From a checkpoint of a small sound classifier: layers 12.
Rows from block 4, named by matrix and row number. Rows with one number belong to one attention dimension. Each number is 200 + 40 x the weight over its row's rms, rounded and kept within 0 to 999. All counts start at 0. After the name is the row's rms in percent of the matrix's.
# v: attention query, key and value (stacked) (model.blocks.4.attn.qkv.weight, 576x192, the v third), inputs 96-191
# proj: attention output (model.blocks.4.attn.proj.weight, 192x192, transposed), outputs 96-191
v.125,093,172,167,227,317,174,139,234,247,229,105,170,132,208,232,181,197,208,187,189,158,135,212,151,109,199,161,181,171,217,144,207,168,206,188,203,193,161,244,170,194,256,198,211,172,142,171,195,212,233,229,200,212,234,174,220,190,183,194,228,208,210,229,147,272,175,221,153,218,190,237,212,144,162,175,234,194,225,148,247,177,193,206,182,182,166,203,195,207,194,250,173,281,157,207,232,217
proj.125,098,161,167,219,98,159,180,220,226,245,234,255,154,126,217,136,194,222,243,174,158,182,184,219,218,151,189,176,214,246,194,137,171,193,175,165,222,181,184,154,222,227,178,195,185,126,193,194,188,185,228,201,138,142,194,211,201,193,193,201,189,181,268,191,208,205,210,147,281,203,202,178,180,196,147,309,163,253,195,176,233,183,183,207,171,154,249,206,160,191,202,156,195,204,174,210,206
v.126,103,197,212,127,229,174,225,162,143,161,159,168,214,201,280,243,225,200,155,235,180,196,166,207,257,209,293,143,199,200,129,230,177,218,215,199,234,176,243,199,262,206,235,165,146,318,207,199,202,272,168,182,163,206,215,191,229,252,180,164,256,249,272,199,265,217,136,201,206,202,136,271,203,214,173,181,157,271,206,207,169,232,217,160,238,94,125,224,186,161,183,211,182,169,253,192,189
proj.126,104,242,172,187,199,185,170,209,208,130,207,211,132,141,167,234,252,272,195,255,176,229,138,230,222,187,201,172,215,183,210,151,281,195,186,150,255,191,225,248,185,281,210,201,166,347,187,236,207,217,203,189,193,196,218,173,188,198,285,166,164,252,161,185,216,233,212,202,171,190,193,263,216,263,204,151,225,208,244,197,244,141,192,70,174,157,192,194,220,198,207,200,208,205,192,224,224
v.127,068,202,212,255,242,231,214,231,256,220,252,181,162,192,221,158,213,175,221,145,224,194,198,201,161,199,155,222,197,196,189,205,215,225,197,199,231,208,197,180,241,211,210,230,180,56,172,233,199,170,198,195,154,219,160,158,176,169,198,241,275,136,224,208,117,197,248,160,198,274,219,145,119,186,208,183,226,163,188,226,189,170,136,198,192,242,228,206,204,245,238,122,252,278,185,178,217
proj.127,072,207,283,247,98,215,232,186,213,194,141,167,231,200,228,226,218,190,227,145,194,185,237,136,208,168,221,224,165,177,150,225,162,192,224,257,162,243,171,156,191,182,152,218,145,93,297,181,238,197,261,158,198,233,165,141,203,172,149,200,232,208,254,273,154,170,231,201,186,187,208,161,134,205,219,176,150,241,212,244,145,226,193,274,237,157,287,170,201,227,182,184,255,177,218,212,156
v.128,084,152,204,222,181,230,241,187,171,156,217,195,167,183,184,210,237,123,227,168,124,233,193,218,214,193,205,153,215,191,191,168,155,203,176,166,186,179,229,200,200,205,198,185,182,271,213,193,201,237,292,229,235,193,222,209,189,223,241,266,240,242,129,75,193,304,213,179,195,173,207,269,258,160,92,253,197,214,215,204,190,198,182,144,237,208,228,182,220,143,264,255,197,175,199,203,207
proj.128,086,239,180,227,201,99,161,229,198,172,240,81,281,267,223,140,242,283,207,165,175,245,203,201,240,190,170,244,176,230,179,182,236,177,141,206,113,189,209,200,210,236,208,217,139,153,166,218,200,188,217,200,137,203,245,162,193,174,259,203,173,190,190,192,187,143,214,200,207,206,247,174,221,267,195,241,188,150,118,174,195,212,255,192,136,226,205,239,151,222,159,187,203,217,217,214,266
v.129,116,222,184,143,174,163,234,144,150,220,255,221,147,204,196,215,265,152,194,125,210,253,197,202,150,195,161,189,182,161,144,225,134,165,184,164,224,228,225,173,202,223,219,216,256,270,227,264,209,181,128,179,266,210,242,221,231,197,203,234,230,209,189,106,170,335,228,185,201,165,216,187,173,162,169,233,66,146,253,216,220,106,158,207,270,190,188,226,259,137,243,179,255,162,169,248,180
proj.129,111,215,217,210,235,181,195,234,215,256,249,227,231,275,216,147,206,188,143,104,229,198,194,177,208,185,204,200,191,243,211,150,218,115,200,156,222,217,237,192,191,200,207,218,240,157,205,210,211,180,198,197,148,194,186,159,208,147,170,198,187,163,141,154,213,70,228,194,243,185,194,162,190,240,272,192,208,164,251,222,240,191,219,241,187,240,197,172,197,198,206,243,223,269,190,200,152
v.130,084,226,164,215,239,215,226,194,244,107,188,205,243,234,217,247,215,144,174,219,232,219,235,185,156,235,252,160,186,187,166,229,244,180,206,268,163,211,321,234,257,228,169,167,274,254,172,191,188,194,113,147,263,185,212,240,186,281,174,202,192,203,174,138,193,281,154,225,192,192,207,133,198,193,209,211,228,246,200,176,235,149,225,224,175,218,140,239,162,165,247,154,290,239,226,219,259
proj.130,078,210,189,198,284,235,247,181,202,184,206,295,238,223,143,225,215,278,187,158,119,226,226,139,170,219,246,203,195,101,199,237,293,140,237,251,167,238,222,219,188,214,179,233,244,173,210,196,310,226,212,153,130,279,196,214,201,184,144,218,186,207,122,188,226,212,138,131,162,214,200,218,153,193,263,174,216,154,214,205,235,238,165,77,243,198,190,182,175,186,187,225,190,184,232,135,163
v.131,114,140,200,281,217,125,257,256,231,256,188,200,262,240,233,168,152,265,189,257,214,180,183,192,200,219,222,261,264,241,283,173,293,257,202,160,175,223,183,218,154,193,211,245,133,238,192,169,147,178,241,217,182,188,183,157,163,241,107,151,224,237,181,223,194,145,166,196,203,235,218,210,241,200,211,160,222,257,154,227,191,238,211,268,206,199,251,195,180,159,133,222,163,164,195,188,261
proj.131,110,177,172,215,171,231,301,202,195,180,188,264,185,184,183,221,192,187,207,242,211,198,201,220,202,179,207,181,209,222,167,247,219,370,192,178,201,203,168,187,219,250,201,168,127,192,232,211,195,156,187,193,250,221,253,208,212,278,216,156,217,200,174,246,184,295,216,203,149,203,209,185,194,225,84,155,205,207,201,176,222,248,208,210,152,210,198,214,192,188,204,151,188,201,172,203,194
v.132,078,271,175,209,269,206,189,204,201,162,225,185,221,181,218,220,214,185,257,207,284,188,206,133,228,117,245,186,141,208,170,233,176,242,197,119,219,215,155,161,257,187,214,149,223,204,193,177,211,219,206,178,193,196,191,250,246,139,258,234,184,98,129,202,154,200,254,185,169,220,134,165,210,161,152,205,145,133,225,201,223,155,234,231,214,177,154,249,219,172,259,121,178,230,181,210,225
proj.132,076,243,199,205,174,214,131,201,160,234,220,257,156,184,223,125,190,187,198,249,250,168,193,236,249,201,194,208,206,304,236,179,223,109,192,141,229,241,211,177,238,174,194,181,197,226,206,209,214,260,190,192,228,151,171,232,167,161,227,214,169,180,81,145,236,152,184,175,104,193,180,230,273,215,262,228,136,198,239,200,145,197,199,206,176,206,173,218,193,200,216,193,165,244,171,208,182
v.133,115,270,231,109,180,276,149,188,165,175,180,211,157,161,197,218,228,181,224,151,202,193,188,192,229,170,170,190,190,222,179,198,142,174,221,169,239,201,150,177,173,187,209,150,132,133,261,187,243,253,186,236,163,225,201,228,264,98,271,207,184,157,219,253,158,167,286,204,199,190,142,237,171,220,204,170,198,150,237,218,212,178,164,151,165,155,195,151,214,239,206,149,139,224,186,179,104
proj.133,105,299,249,186,133,173,123,192,191,178,188,110,178,127,230,201,190,164,132,274,210,223,197,208,209,186,206,218,184,184,221,152,150,161,197,161,211,203,201,202,206,147,179,175,234,284,215,230,142,232,213,213,225,140,164,201,204,160,272,191,214,210,219,174,190,166,193,185,190,181,195,235,242,190,270,158,198,180,215,184,130,98,220,275,202,223,201,181,187,203,142,207,212,185,202,200,216
v.134,097,175,204,222,176,189,213,205,195,245,192,184,212,223,222,222,182,265,157,233,191,218,198,185,193,230,142,213,246,239,239,164,246,187,198,162,226,228,180,182,133,170,215,203,133,167,250,263,171,209,241,281,177,188,200,161,183,201,204,160,182,247,253,236,183,163,199,218,217,254,218,213,205,235,217,115,224,220,192,212,190,230,219,213,216,214,246,102,179,241,127,241,132,186,165,131,178
proj.134,090,190,283,218,110,244,240,187,220,203,164,133,141,185,195,243,171,166,161,256,143,199,215,209,162,196,222,212,181,172,199,187,120,307,180,166,276,142,142,233,220,170,177,203,203,200,182,196,186,156,186,235,248,237,236,207,234,251,256,121,207,194,256,219,182,256,201,258,144,204,234,197,141,166,108,171,240,197,179,168,145,173,225,279,184,263,225,188,198,180,193,193,220,231,170,201,182
v.135,111,140,181,302,274,155,237,244,273,236,172,176,254,223,231,178,157,225,200,273,200,143,196,170,211,226,296,223,215,221,251,190,302,235,199,202,168,162,180,212,226,214,179,241,227,244,100,118,162,170,247,161,159,162,147,174,111,257,148,203,198,197,151,226,239,122,152,194,181,211,211,212,248,197,204,244,276,259,160,193,158,220,230,232,192,217,188,264,175,158,190,221,239,216,189,234,288
proj.135,105,123,144,212,202,180,230,220,157,194,195,286,186,182,172,180,204,234,287,197,198,189,174,228,214,219,188,193,196,220,184,279,272,263,194,229,173,219,204,176,189,263,202,178,123,200,199,170,241,226,186,178,208,209,214,234,189,240,134,205,209,195,189,219,208,305,186,206,166,193,203,223,216,176,112,237,169,238,182,210,223,253,172,127,174,125,198,226,218,199,237,162,192,188,165,222,241
v.136,107,192,204,206,226,191,236,219,160,217,182,193,197,243,263,190,215,209,174,230,177,206,181,262,144,200,249,250,260,208,262,198,275,221,149,197,214,252,241,219,129,201,244,254,103,231,246,195,184,213,184,183,215,202,217,195,243,198,108,199,187,206,213,233,161,200,218,123,202,238,187,213,224,179,150,178,145,219,219,232,192,216,180,237,265,145,215,156,190,159,166,194,135,162,185,189,268
proj.136,109,268,154,207,168,219,221,186,225,140,180,292,239,171,197,213,211,217,132,220,215,225,222,207,196,212,214,204,175,203,189,306,254,263,191,212,176,199,190,176,187,274,205,172,175,193,213,179,198,179,214,216,193,255,221,184,192,226,249,174,203,147,206,198,155,213,231,180,163,206,212,177,207,250,142,120,240,168,238,185,272,231,232,243,174,201,212,199,146,174,132,161,189,187,197,203,245
v.137,091,174,201,185,152,124,265,200,174,238,239,214,201,247,194,198,236,213,183,192,228,264,229,212,128,269,151,190,207,225,203,213,226,197,172,179,202,264,211,153,165,223,205,222,241,296,248,264,208,172,162,229,264,209,208,157,240,218,159,160,212,225,201,153,207,240,195,191,189,213,225,166,198,204,236,154,100,223,190,207,206,140,205,265,242,161,202,221,229,121,165,206,223,166,179,192,203
proj.137,074,174,221,186,204,250,236,217,220,264,208,274,208,222,215,213,221,186,169,151,206,195,199,171,175,215,207,166,203,158,214,174,222,262,211,175,212,163,205,176,216,205,137,238,211,136,203,229,191,130,197,213,187,213,261,160,204,229,182,155,190,169,126,242,213,171,237,212,126,196,190,143,150,198,211,172,231,196,239,202,226,271,228,226,178,251,165,183,159,195,204,182,228,268,216,197,114
v.138,109,261,213,146,167,253,124,183,175,173,216,177,146,162,190,214,247,182,244,145,229,230,199,169,251,140,189,171,152,192,164,197,121,172,205,161,218,202,148,174,202,210,233,154,209,156,229,184,258,241,240,202,210,239,199,239,241,132,298,238,188,125,196,201,175,200,282,188,190,214,165,204,160,178,157,212,145,129,243,198,223,154,192,159,184,183,184,201,245,226,243,182,193,217,180,204,113
proj.138,103,259,250,188,130,149,83,228,194,197,217,145,182,200,224,129,177,193,153,234,212,196,205,198,193,193,185,224,178,271,219,124,164,86,186,168,244,217,217,193,206,149,191,210,242,273,187,219,166,248,194,198,159,127,161,214,203,153,254,211,197,184,194,139,203,115,176,204,202,186,209,236,259,186,303,225,179,198,247,184,147,87,199,262,221,218,208,192,179,200,170,229,194,210,192,201,227
v.139,097,137,174,267,233,137,228,220,254,206,188,218,263,263,189,172,125,270,185,265,212,151,202,195,187,262,223,220,210,205,251,197,266,236,208,248,175,198,230,236,237,188,161,218,235,205,139,188,175,181,181,188,179,159,196,163,138,306,172,171,191,202,195,203,256,133,125,248,198,204,226,170,205,244,273,168,287,267,141,173,207,224,230,220,159,221,158,214,149,181,176,214,251,211,199,181,238
proj.139,086,135,213,205,257,264,290,194,180,217,191,240,178,210,161,272,201,217,281,188,169,180,166,175,168,205,233,156,208,113,199,204,247,282,212,223,183,195,195,227,184,218,174,216,178,197,209,219,209,198,175,187,251,247,211,208,209,244,140,186,199,241,197,267,205,314,181,202,163,216,195,201,137,152,178,221,185,228,142,237,182,288,147,104,202,175,188,198,232,197,274,223,199,168,204,158,145
v.140,056,236,203,211,244,204,165,123,167,169,255,210,203,184,236,155,177,186,220,173,155,161,230,227,181,177,229,253,145,179,204,305,132,211,147,195,191,166,212,248,260,172,146,171,216,136,117,134,220,193,173,218,218,196,166,200,205,234,240,260,258,187,273,244,193,174,222,172,218,221,231,203,222,177,185,195,167,175,191,162,280,187,149,253,170,304,143,172,234,237,269,155,223,127,196,253,207
proj.140,061,211,182,218,253,233,204,211,147,176,207,248,208,246,222,219,152,155,212,170,229,172,195,107,142,177,294,215,250,246,200,182,245,154,272,204,200,278,236,207,197,214,238,186,194,164,264,156,208,234,187,265,307,210,167,202,220,237,154,181,204,300,204,185,175,229,182,182,253,205,158,110,191,197,227,175,206,250,230,240,189,211,174,178,204,174,224,178,260,164,286,242,86,203,233,182,182
v.141,097,127,212,250,149,188,227,180,244,264,164,232,205,224,205,200,160,226,158,211,213,171,195,186,187,248,174,239,207,237,250,164,239,203,207,186,188,150,155,199,129,159,149,189,216,170,212,215,159,153,255,274,166,177,180,185,167,210,166,152,216,293,205,209,212,159,179,229,207,193,249,198,221,276,233,183,264,240,145,187,184,250,204,218,177,263,262,144,191,253,156,253,183,172,198,176,197
proj.141,096,119,246,211,155,245,244,210,195,176,163,124,153,193,186,245,184,156,237,207,170,179,209,250,182,173,210,165,223,146,184,180,136,292,196,179,237,156,159,239,165,206,201,182,211,178,197,206,186,172,199,238,222,226,203,262,204,232,182,162,210,240,287,246,173,290,223,223,219,214,189,204,165,141,95,193,267,227,121,188,161,175,174,250,192,221,236,185,273,202,213,196,225,226,194,237,157
v.142,115,219,201,144,168,207,213,146,143,195,245,193,135,206,188,232,270,136,200,138,221,279,211,220,133,190,166,186,160,163,123,224,142,173,174,166,250,229,209,172,199,230,216,188,235,230,256,283,228,183,157,175,280,217,239,228,260,151,241,223,190,194,216,130,152,306,234,162,191,202,203,185,150,187,186,226,78,131,252,201,213,122,154,205,243,198,163,220,246,178,218,193,238,191,183,227,169
proj.142,110,262,271,199,190,185,144,217,221,242,223,218,225,238,221,157,195,207,123,120,209,206,217,170,178,189,194,203,191,229,218,173,207,87,198,163,236,221,236,214,189,191,192,213,261,167,217,203,195,210,180,200,124,201,159,182,210,113,177,214,193,182,161,154,193,76,220,194,212,181,199,188,176,187,283,190,220,174,258,214,185,163,206,266,230,240,200,158,180,206,170,242,210,255,204,199,143
v.143,067,192,239,154,227,228,212,185,166,193,195,254,154,180,160,149,251,128,191,195,107,211,202,248,214,157,188,206,192,187,183,236,86,203,129,231,133,184,159,191,243,212,200,223,199,258,180,147,216,192,240,206,193,218,221,197,185,189,246,246,218,196,157,155,213,261,144,199,216,142,221,287,264,162,129,233,148,207,204,189,190,187,195,171,198,215,171,230,230,217,239,189,229,169,234,232,150
proj.143,072,188,145,181,289,117,191,251,181,207,215,182,241,229,264,201,249,220,252,126,263,235,219,177,211,171,191,196,215,248,224,164,203,172,198,254,107,177,237,163,218,218,242,224,129,122,221,201,156,176,240,217,204,146,243,168,142,176,197,229,151,262,206,241,205,162,252,189,267,249,225,125,206,237,204,195,215,217,203,199,209,249,218,178,191,169,177,230,141,239,206,162,182,151,272,204,194
v.144,112,157,178,248,180,180,232,173,214,166,205,213,233,188,228,182,222,179,160,214,157,259,213,218,148,244,211,209,225,156,199,180,244,179,179,257,155,163,303,242,202,214,183,237,231,262,166,232,162,221,195,160,276,179,229,204,147,307,163,208,213,248,201,78,210,299,155,188,208,203,262,218,204,170,147,245,203,280,197,185,205,224,180,192,237,212,224,205,171,157,200,236,209,188,222,222,261
proj.144,118,175,171,236,269,175,231,188,239,176,217,201,293,299,167,217,223,308,209,128,141,214,203,167,166,231,210,192,188,169,184,288,276,188,178,254,159,201,178,202,185,249,217,227,188,105,170,188,283,164,207,173,134,313,234,172,213,210,197,217,180,196,213,192,192,198,181,189,210,196,230,177,143,249,169,201,226,162,141,202,269,238,219,135,195,218,213,216,184,189,185,229,192,187,218,182,213
v.145,097,209,246,155,188,199,190,209,154,273,207,202,179,149,190,211,169,201,196,183,130,169,172,268,241,140,165,257,203,174,229,171,191,229,189,135,198,178,152,224,121,187,234,247,147,143,259,175,179,214,244,247,157,231,147,184,216,154,154,205,231,222,166,211,186,181,241,166,207,161,234,281,226,204,136,177,183,169,225,223,158,234,162,182,242,213,292,142,227,220,204,213,120,151,214,235,178
proj.145,093,226,106,205,141,175,213,215,188,180,224,123,202,175,239,163,181,140,164,240,227,224,192,250,303,177,189,223,204,248,196,153,120,264,161,150,195,206,171,189,200,233,226,152,175,207,226,200,134,193,202,229,257,162,232,168,196,192,274,173,223,197,280,190,193,169,226,184,274,189,200,202,230,276,113,169,219,185,167,187,216,169,248,245,153,220,220,224,237,228,187,177,221,202,177,254,246
v.146,114,177,183,244,219,130,294,184,224,239,235,189,218,243,207,179,246,188,191,213,205,257,200,174,134,203,229,202,189,197,217,212,236,182,164,168,193,240,231,186,181,199,214,244,254,305,183,215,160,164,189,179,290,186,225,206,204,263,137,196,225,246,174,128,188,293,161,169,180,216,245,197,200,195,172,241,150,240,184,208,186,148,207,252,254,226,186,240,223,139,203,224,257,149,186,237,259
proj.146,101,181,178,217,233,200,252,234,216,236,231,293,212,249,191,162,208,223,218,114,205,197,202,183,201,197,198,210,197,238,185,237,261,211,183,206,194,204,191,190,199,241,227,205,174,114,199,186,237,172,181,186,155,237,222,200,199,200,148,195,183,164,135,175,203,173,220,200,183,211,217,160,170,219,152,196,213,189,206,188,258,248,203,202,179,213,202,193,188,203,219,189,209,243,174,201,174
v.147,097,180,181,173,196,182,243,123,174,212,240,209,192,186,185,202,249,114,233,155,191,231,225,228,161,181,214,207,158,138,130,228,155,185,168,187,174,231,245,208,179,203,177,207,279,295,187,219,201,159,121,157,291,202,237,189,235,209,149,241,222,212,155,103,232,294,197,166,208,166,210,202,182,150,182,254,99,179,240,186,200,157,180,202,236,216,187,280,249,145,264,185,270,170,209,265,218
proj.147,089,175,122,183,305,190,199,241,195,223,228,235,268,249,185,156,221,217,217,114,223,192,186,184,230,197,196,191,202,207,196,171,275,125,171,207,178,212,244,216,160,233,218,207,225,122,204,208,224,225,206,210,152,216,202,156,167,147,135,229,161,211,165,157,204,111,218,171,245,176,197,143,183,230,223,212,220,182,188,236,265,248,204,136,210,187,197,201,189,212,225,209,216,225,210,208,179
v.148,080,264,203,151,228,206,160,194,207,210,185,189,235,206,246,196,165,239,212,239,252,173,195,171,198,195,233,205,186,252,241,241,246,219,194,209,210,255,183,215,196,167,188,217,140,94,233,210,192,198,87,197,146,240,215,216,253,195,186,168,169,161,247,315,198,94,206,213,193,220,210,141,137,263,319,139,200,199,155,194,216,226,192,217,181,205,161,215,184,278,155,141,195,216,191,178,231
proj.148,074,251,244,210,218,273,236,172,202,226,184,280,141,108,201,248,212,117,181,250,255,176,181,184,167,187,280,177,182,145,204,220,184,208,175,161,287,243,196,234,183,170,210,168,265,283,242,172,156,228,188,213,286,228,135,211,163,188,148,200,197,240,176,195,201,241,228,174,140,180,181,236,147,113,201,150,181,192,259,208,122,180,184,231,217,204,191,132,196,175,250,214,208,200,179,196,182
v.149,101,185,168,230,210,232,192,165,259,137,196,215,230,160,183,198,192,150,214,219,208,187,203,188,198,202,241,155,169,188,152,228,203,180,190,266,173,160,223,244,281,215,144,144,287,215,102,174,197,185,186,179,222,189,189,221,138,290,236,228,204,187,175,150,238,256,133,231,206,192,229,191,190,192,211,255,243,252,164,166,210,216,230,183,131,224,144,252,179,209,268,222,280,229,217,234,253
proj.149,090,129,193,207,309,183,200,211,197,194,212,202,245,256,155,198,235,284,286,131,161,217,185,161,193,203,213,203,219,164,215,227,247,98,201,264,151,214,232,225,188,192,201,238,202,151,174,207,266,246,213,154,157,242,181,233,211,186,127,256,140,263,203,180,194,231,166,199,261,214,203,213,155,160,232,271,154,197,135,220,211,231,163,73,233,154,192,214,201,210,238,227,167,164,216,186,207
v.150,113,195,213,214,202,249,180,218,177,194,148,191,221,177,208,209,161,246,178,236,158,161,199,252,246,201,212,258,250,228,250,179,252,213,187,213,207,160,172,215,134,201,228,219,103,133,232,172,198,255,252,222,127,226,161,187,208,175,163,185,187,208,230,289,203,85,239,178,198,207,201,248,229,204,190,148,262,207,204,222,196,285,184,200,178,181,258,121,150,242,168,197,114,210,223,171,193
proj.150,104,233,177,206,109,205,188,150,198,96,145,169,196,118,200,247,177,208,149,309,181,220,206,227,202,207,207,200,176,176,193,246,166,288,207,213,198,191,183,201,202,246,188,160,177,255,199,179,177,211,224,228,249,224,214,221,202,259,290,196,250,204,300,222,175,284,187,192,186,190,197,241,238,222,141,171,226,194,200,206,198,174,206,214,202,188,216,230,189,192,141,178,191,141,199,208,274
v.151,086,271,218,162,215,266,102,176,194,119,205,203,225,150,174,232,178,195,245,211,206,145,195,174,242,161,182,150,167,203,159,200,175,187,220,218,181,204,204,243,276,162,156,147,177,134,183,186,239,211,178,202,152,200,203,235,198,202,293,233,186,158,236,281,222,174,200,259,227,203,140,193,184,222,241,173,257,184,189,145,211,243,220,139,128,233,156,188,181,269,227,169,180,249,249,180,155
proj.151,074,256,238,201,270,184,190,170,177,209,189,113,190,183,255,224,220,180,220,236,219,209,177,158,182,175,224,218,205,180,218,167,189,137,186,198,194,189,187,223,207,128,190,195,211,245,183,206,177,237,190,187,239,149,148,190,213,167,207,237,188,268,164,199,206,205,172,204,219,183,177,201,187,157,267,212,143,193,175,198,137,168,190,190,197,179,181,193,199,186,231,247,199,167,236,167,187
v.152,100,146,180,245,200,154,267,181,190,174,212,223,204,233,205,178,231,168,190,192,208,266,212,218,145,269,228,182,204,183,158,228,218,154,154,250,214,211,300,210,193,236,203,194,268,296,175,244,198,191,166,139,283,172,205,190,197,259,176,205,208,239,220,107,219,322,142,177,182,209,239,212,208,170,195,240,190,222,216,184,209,171,208,224,210,215,164,251,168,124,199,220,259,176,206,228,259
proj.152,091,152,196,204,265,196,223,185,227,209,203,253,290,267,170,214,207,295,210,117,156,199,222,137,175,226,197,175,205,153,194,234,286,175,231,251,153,183,220,200,174,249,178,229,197,91,192,194,253,198,192,176,135,263,221,199,212,204,126,226,195,204,188,196,193,185,175,172,172,197,195,169,165,208,204,225,220,199,180,218,256,276,195,118,223,194,206,190,176,196,204,237,215,186,218,186,162
v.153,096,216,207,194,258,161,202,249,180,266,196,209,221,235,207,149,146,288,198,213,209,158,209,258,200,187,206,286,272,217,288,218,231,251,202,187,215,220,200,201,154,216,232,282,128,194,254,167,182,185,156,212,148,224,194,183,230,162,117,143,192,197,236,290,209,74,211,176,194,201,195,176,224,235,250,127,203,184,205,229,176,244,187,228,217,179,253,181,177,214,143,176,155,160,189,186,206
proj.153,089,206,123,182,180,261,280,180,196,191,155,295,166,154,215,238,196,124,189,259,270,187,163,227,230,205,214,181,188,180,191,203,183,325,223,157,217,218,194,149,201,254,202,175,180,263,232,201,136,153,201,233,319,189,216,182,169,239,193,162,237,154,201,279,211,252,233,201,166,197,178,167,221,232,165,121,205,204,269,216,247,271,217,222,176,177,197,211,218,171,227,154,198,198,181,221,209
v.154,102,176,224,223,143,227,146,167,230,193,189,209,194,165,173,255,153,178,198,212,189,185,176,161,204,212,159,173,150,196,182,157,157,158,228,206,193,115,182,206,198,164,159,123,241,106,202,236,182,188,276,254,158,199,187,209,142,224,255,186,212,246,207,181,217,214,196,272,212,175,232,234,198,203,212,211,266,175,181,160,179,216,241,149,157,282,215,174,169,261,215,238,201,241,241,202,139
proj.154,100,135,259,229,156,185,176,183,193,190,204,33,189,211,197,208,174,189,229,200,144,198,190,224,184,188,201,196,225,173,204,176,129,186,185,202,226,173,159,253,195,145,188,202,232,155,193,198,211,215,207,196,187,202,191,240,209,200,207,231,208,276,318,175,180,227,171,211,255,200,194,234,163,156,154,264,207,217,92,199,106,126,175,215,204,243,245,201,268,230,206,238,219,196,205,217,196
v.155,090,102,225,257,175,217,206,138,196,234,183,201,212,172,166,141,186,190,154,214,128,195,180,248,199,213,176,269,215,161,215,142,214,161,200,242,156,109,184,212,112,220,203,250,238,157,184,191,146,166,250,223,205,210,155,193,158,260,105,170,235,298,187,119,214,209,159,212,206,210,234,220,227,189,186,254,235,218,175,219,133,250,208,200,242,244,277,170,177,184,213,279,225,165,230,220,223
proj.155,089,102,133,220,165,202,260,238,235,151,201,190,195,251,188,187,159,214,221,153,142,208,224,290,203,208,172,200,201,163,186,249,174,270,205,243,186,159,217,195,166,247,215,200,189,132,181,166,241,168,198,190,127,258,219,200,193,215,162,180,242,162,344,233,187,204,206,178,268,208,196,179,194,223,81,228,220,210,170,195,288,209,167,183,215,180,241,188,266,231,190,163,201,159,195,229,226
v.156,094,154,192,231,226,240,237,212,203,115,136,198,219,197,187,194,199,152,208,215,180,215,187,229,194,221,185,172,203,164,161,164,195,200,189,268,153,166,318,232,297,214,189,189,218,272,128,175,170,249,243,165,250,158,209,255,116,302,172,217,220,213,183,105,215,309,124,240,222,176,196,234,237,131,179,249,282,257,188,179,211,201,215,195,158,217,177,179,147,193,242,241,227,212,273,204,224
proj.156,094,204,168,241,250,169,207,212,217,155,222,198,241,278,177,208,181,285,193,157,143,194,220,160,215,216,203,232,229,191,177,256,223,164,230,255,91,220,175,211,183,195,231,209,137,107,173,181,290,163,213,157,117,289,217,187,243,198,230,218,209,166,157,207,203,213,195,188,238,189,212,146,219,260,219,211,166,150,157,192,281,256,199,91,171,182,230,265,202,199,163,214,201,197,219,166,218
v.157,097,259,202,172,155,183,167,242,195,213,252,174,167,207,218,232,253,194,226,166,288,208,206,148,220,173,204,166,159,238,183,235,196,207,207,123,277,265,135,151,186,180,244,155,167,179,244,243,215,196,192,201,172,232,194,213,265,91,291,194,193,119,194,273,154,179,258,165,175,202,154,162,170,212,223,178,105,120,239,218,225,141,197,196,231,173,169,210,273,170,197,144,185,220,164,199,132
proj.157,099,245,267,174,129,198,122,188,159,252,188,209,172,136,203,156,198,140,177,255,224,205,221,173,174,197,190,204,191,241,210,126,173,153,182,145,295,226,206,202,235,161,161,200,244,272,225,184,166,245,183,231,238,108,185,220,220,188,220,219,179,209,140,144,215,158,195,209,126,190,184,274,236,152,263,195,171,216,269,202,78,128,208,280,209,232,184,170,162,200,181,198,231,249,178,197,184
v.158,095,260,208,115,275,184,194,231,155,185,220,196,211,233,203,164,218,238,240,201,229,179,220,227,223,168,215,199,216,197,227,259,192,236,198,195,200,309,213,183,243,218,239,226,151,240,227,161,229,211,110,155,181,221,222,160,291,119,212,209,188,99,227,288,191,152,221,169,178,202,132,151,188,205,237,148,142,147,236,216,228,191,171,228,229,122,147,219,232,188,198,146,181,180,169,174,207
proj.158,095,298,166,144,241,219,182,190,195,251,193,320,175,148,230,214,222,157,184,253,301,188,187,151,216,203,214,186,185,216,220,153,251,178,200,183,187,226,235,165,216,213,187,204,200,275,216,230,148,205,191,221,306,145,193,153,188,186,210,192,191,174,87,231,237,173,215,206,110,182,195,157,216,197,311,148,180,190,299,224,211,259,218,187,198,167,141,188,158,170,224,190,202,188,208,185,184
v.159,111,190,211,218,271,187,185,289,261,186,177,190,250,223,205,153,148,283,210,243,234,131,209,177,249,214,232,200,238,243,278,216,237,238,234,237,164,207,190,226,267,201,178,231,147,197,132,122,207,195,197,199,124,164,181,164,158,216,178,163,204,163,211,278,226,67,144,249,186,209,164,154,230,237,292,165,287,253,154,171,188,244,246,208,164,159,180,202,155,229,159,200,198,215,209,159,222
proj.159,106,166,144,169,240,224,265,205,166,216,172,264,123,176,202,254,197,166,300,268,223,179,176,215,196,205,221,187,224,169,195,211,214,304,221,219,180,197,186,187,208,202,199,211,147,273,197,215,206,173,188,206,273,167,214,203,186,242,171,177,214,200,144,271,228,315,189,226,158,230,191,178,228,174,204,178,146,228,217,188,200,270,162,149,197,133,164,198,222,190,252,154,175,149,221,187,205
v.160,101,193,201,172,254,220,155,145,242,199,167,188,229,196,220,204,124,200,203,272,196,124,173,250,212,206,196,214,200,214,237,198,230,236,198,250,144,188,162,253,192,180,156,197,209,112,185,193,170,187,143,223,132,207,183,169,225,211,174,167,188,216,222,270,220,102,176,247,210,207,206,177,171,264,284,130,281,218,149,190,183,276,229,175,159,238,204,189,139,291,178,175,175,218,268,170,219
proj.160,093,201,171,185,255,281,273,166,210,176,183,200,159,116,222,278,194,161,249,236,219,192,188,223,201,178,223,174,222,95,191,192,193,239,172,197,188,175,187,243,157,200,202,191,238,213,205,203,173,228,184,201,256,229,181,221,160,162,162,186,217,236,250,239,192,247,224,177,207,202,169,192,137,130,127,185,215,194,140,197,180,249,165,151,217,175,203,179,259,204,241,162,203,137,224,199,189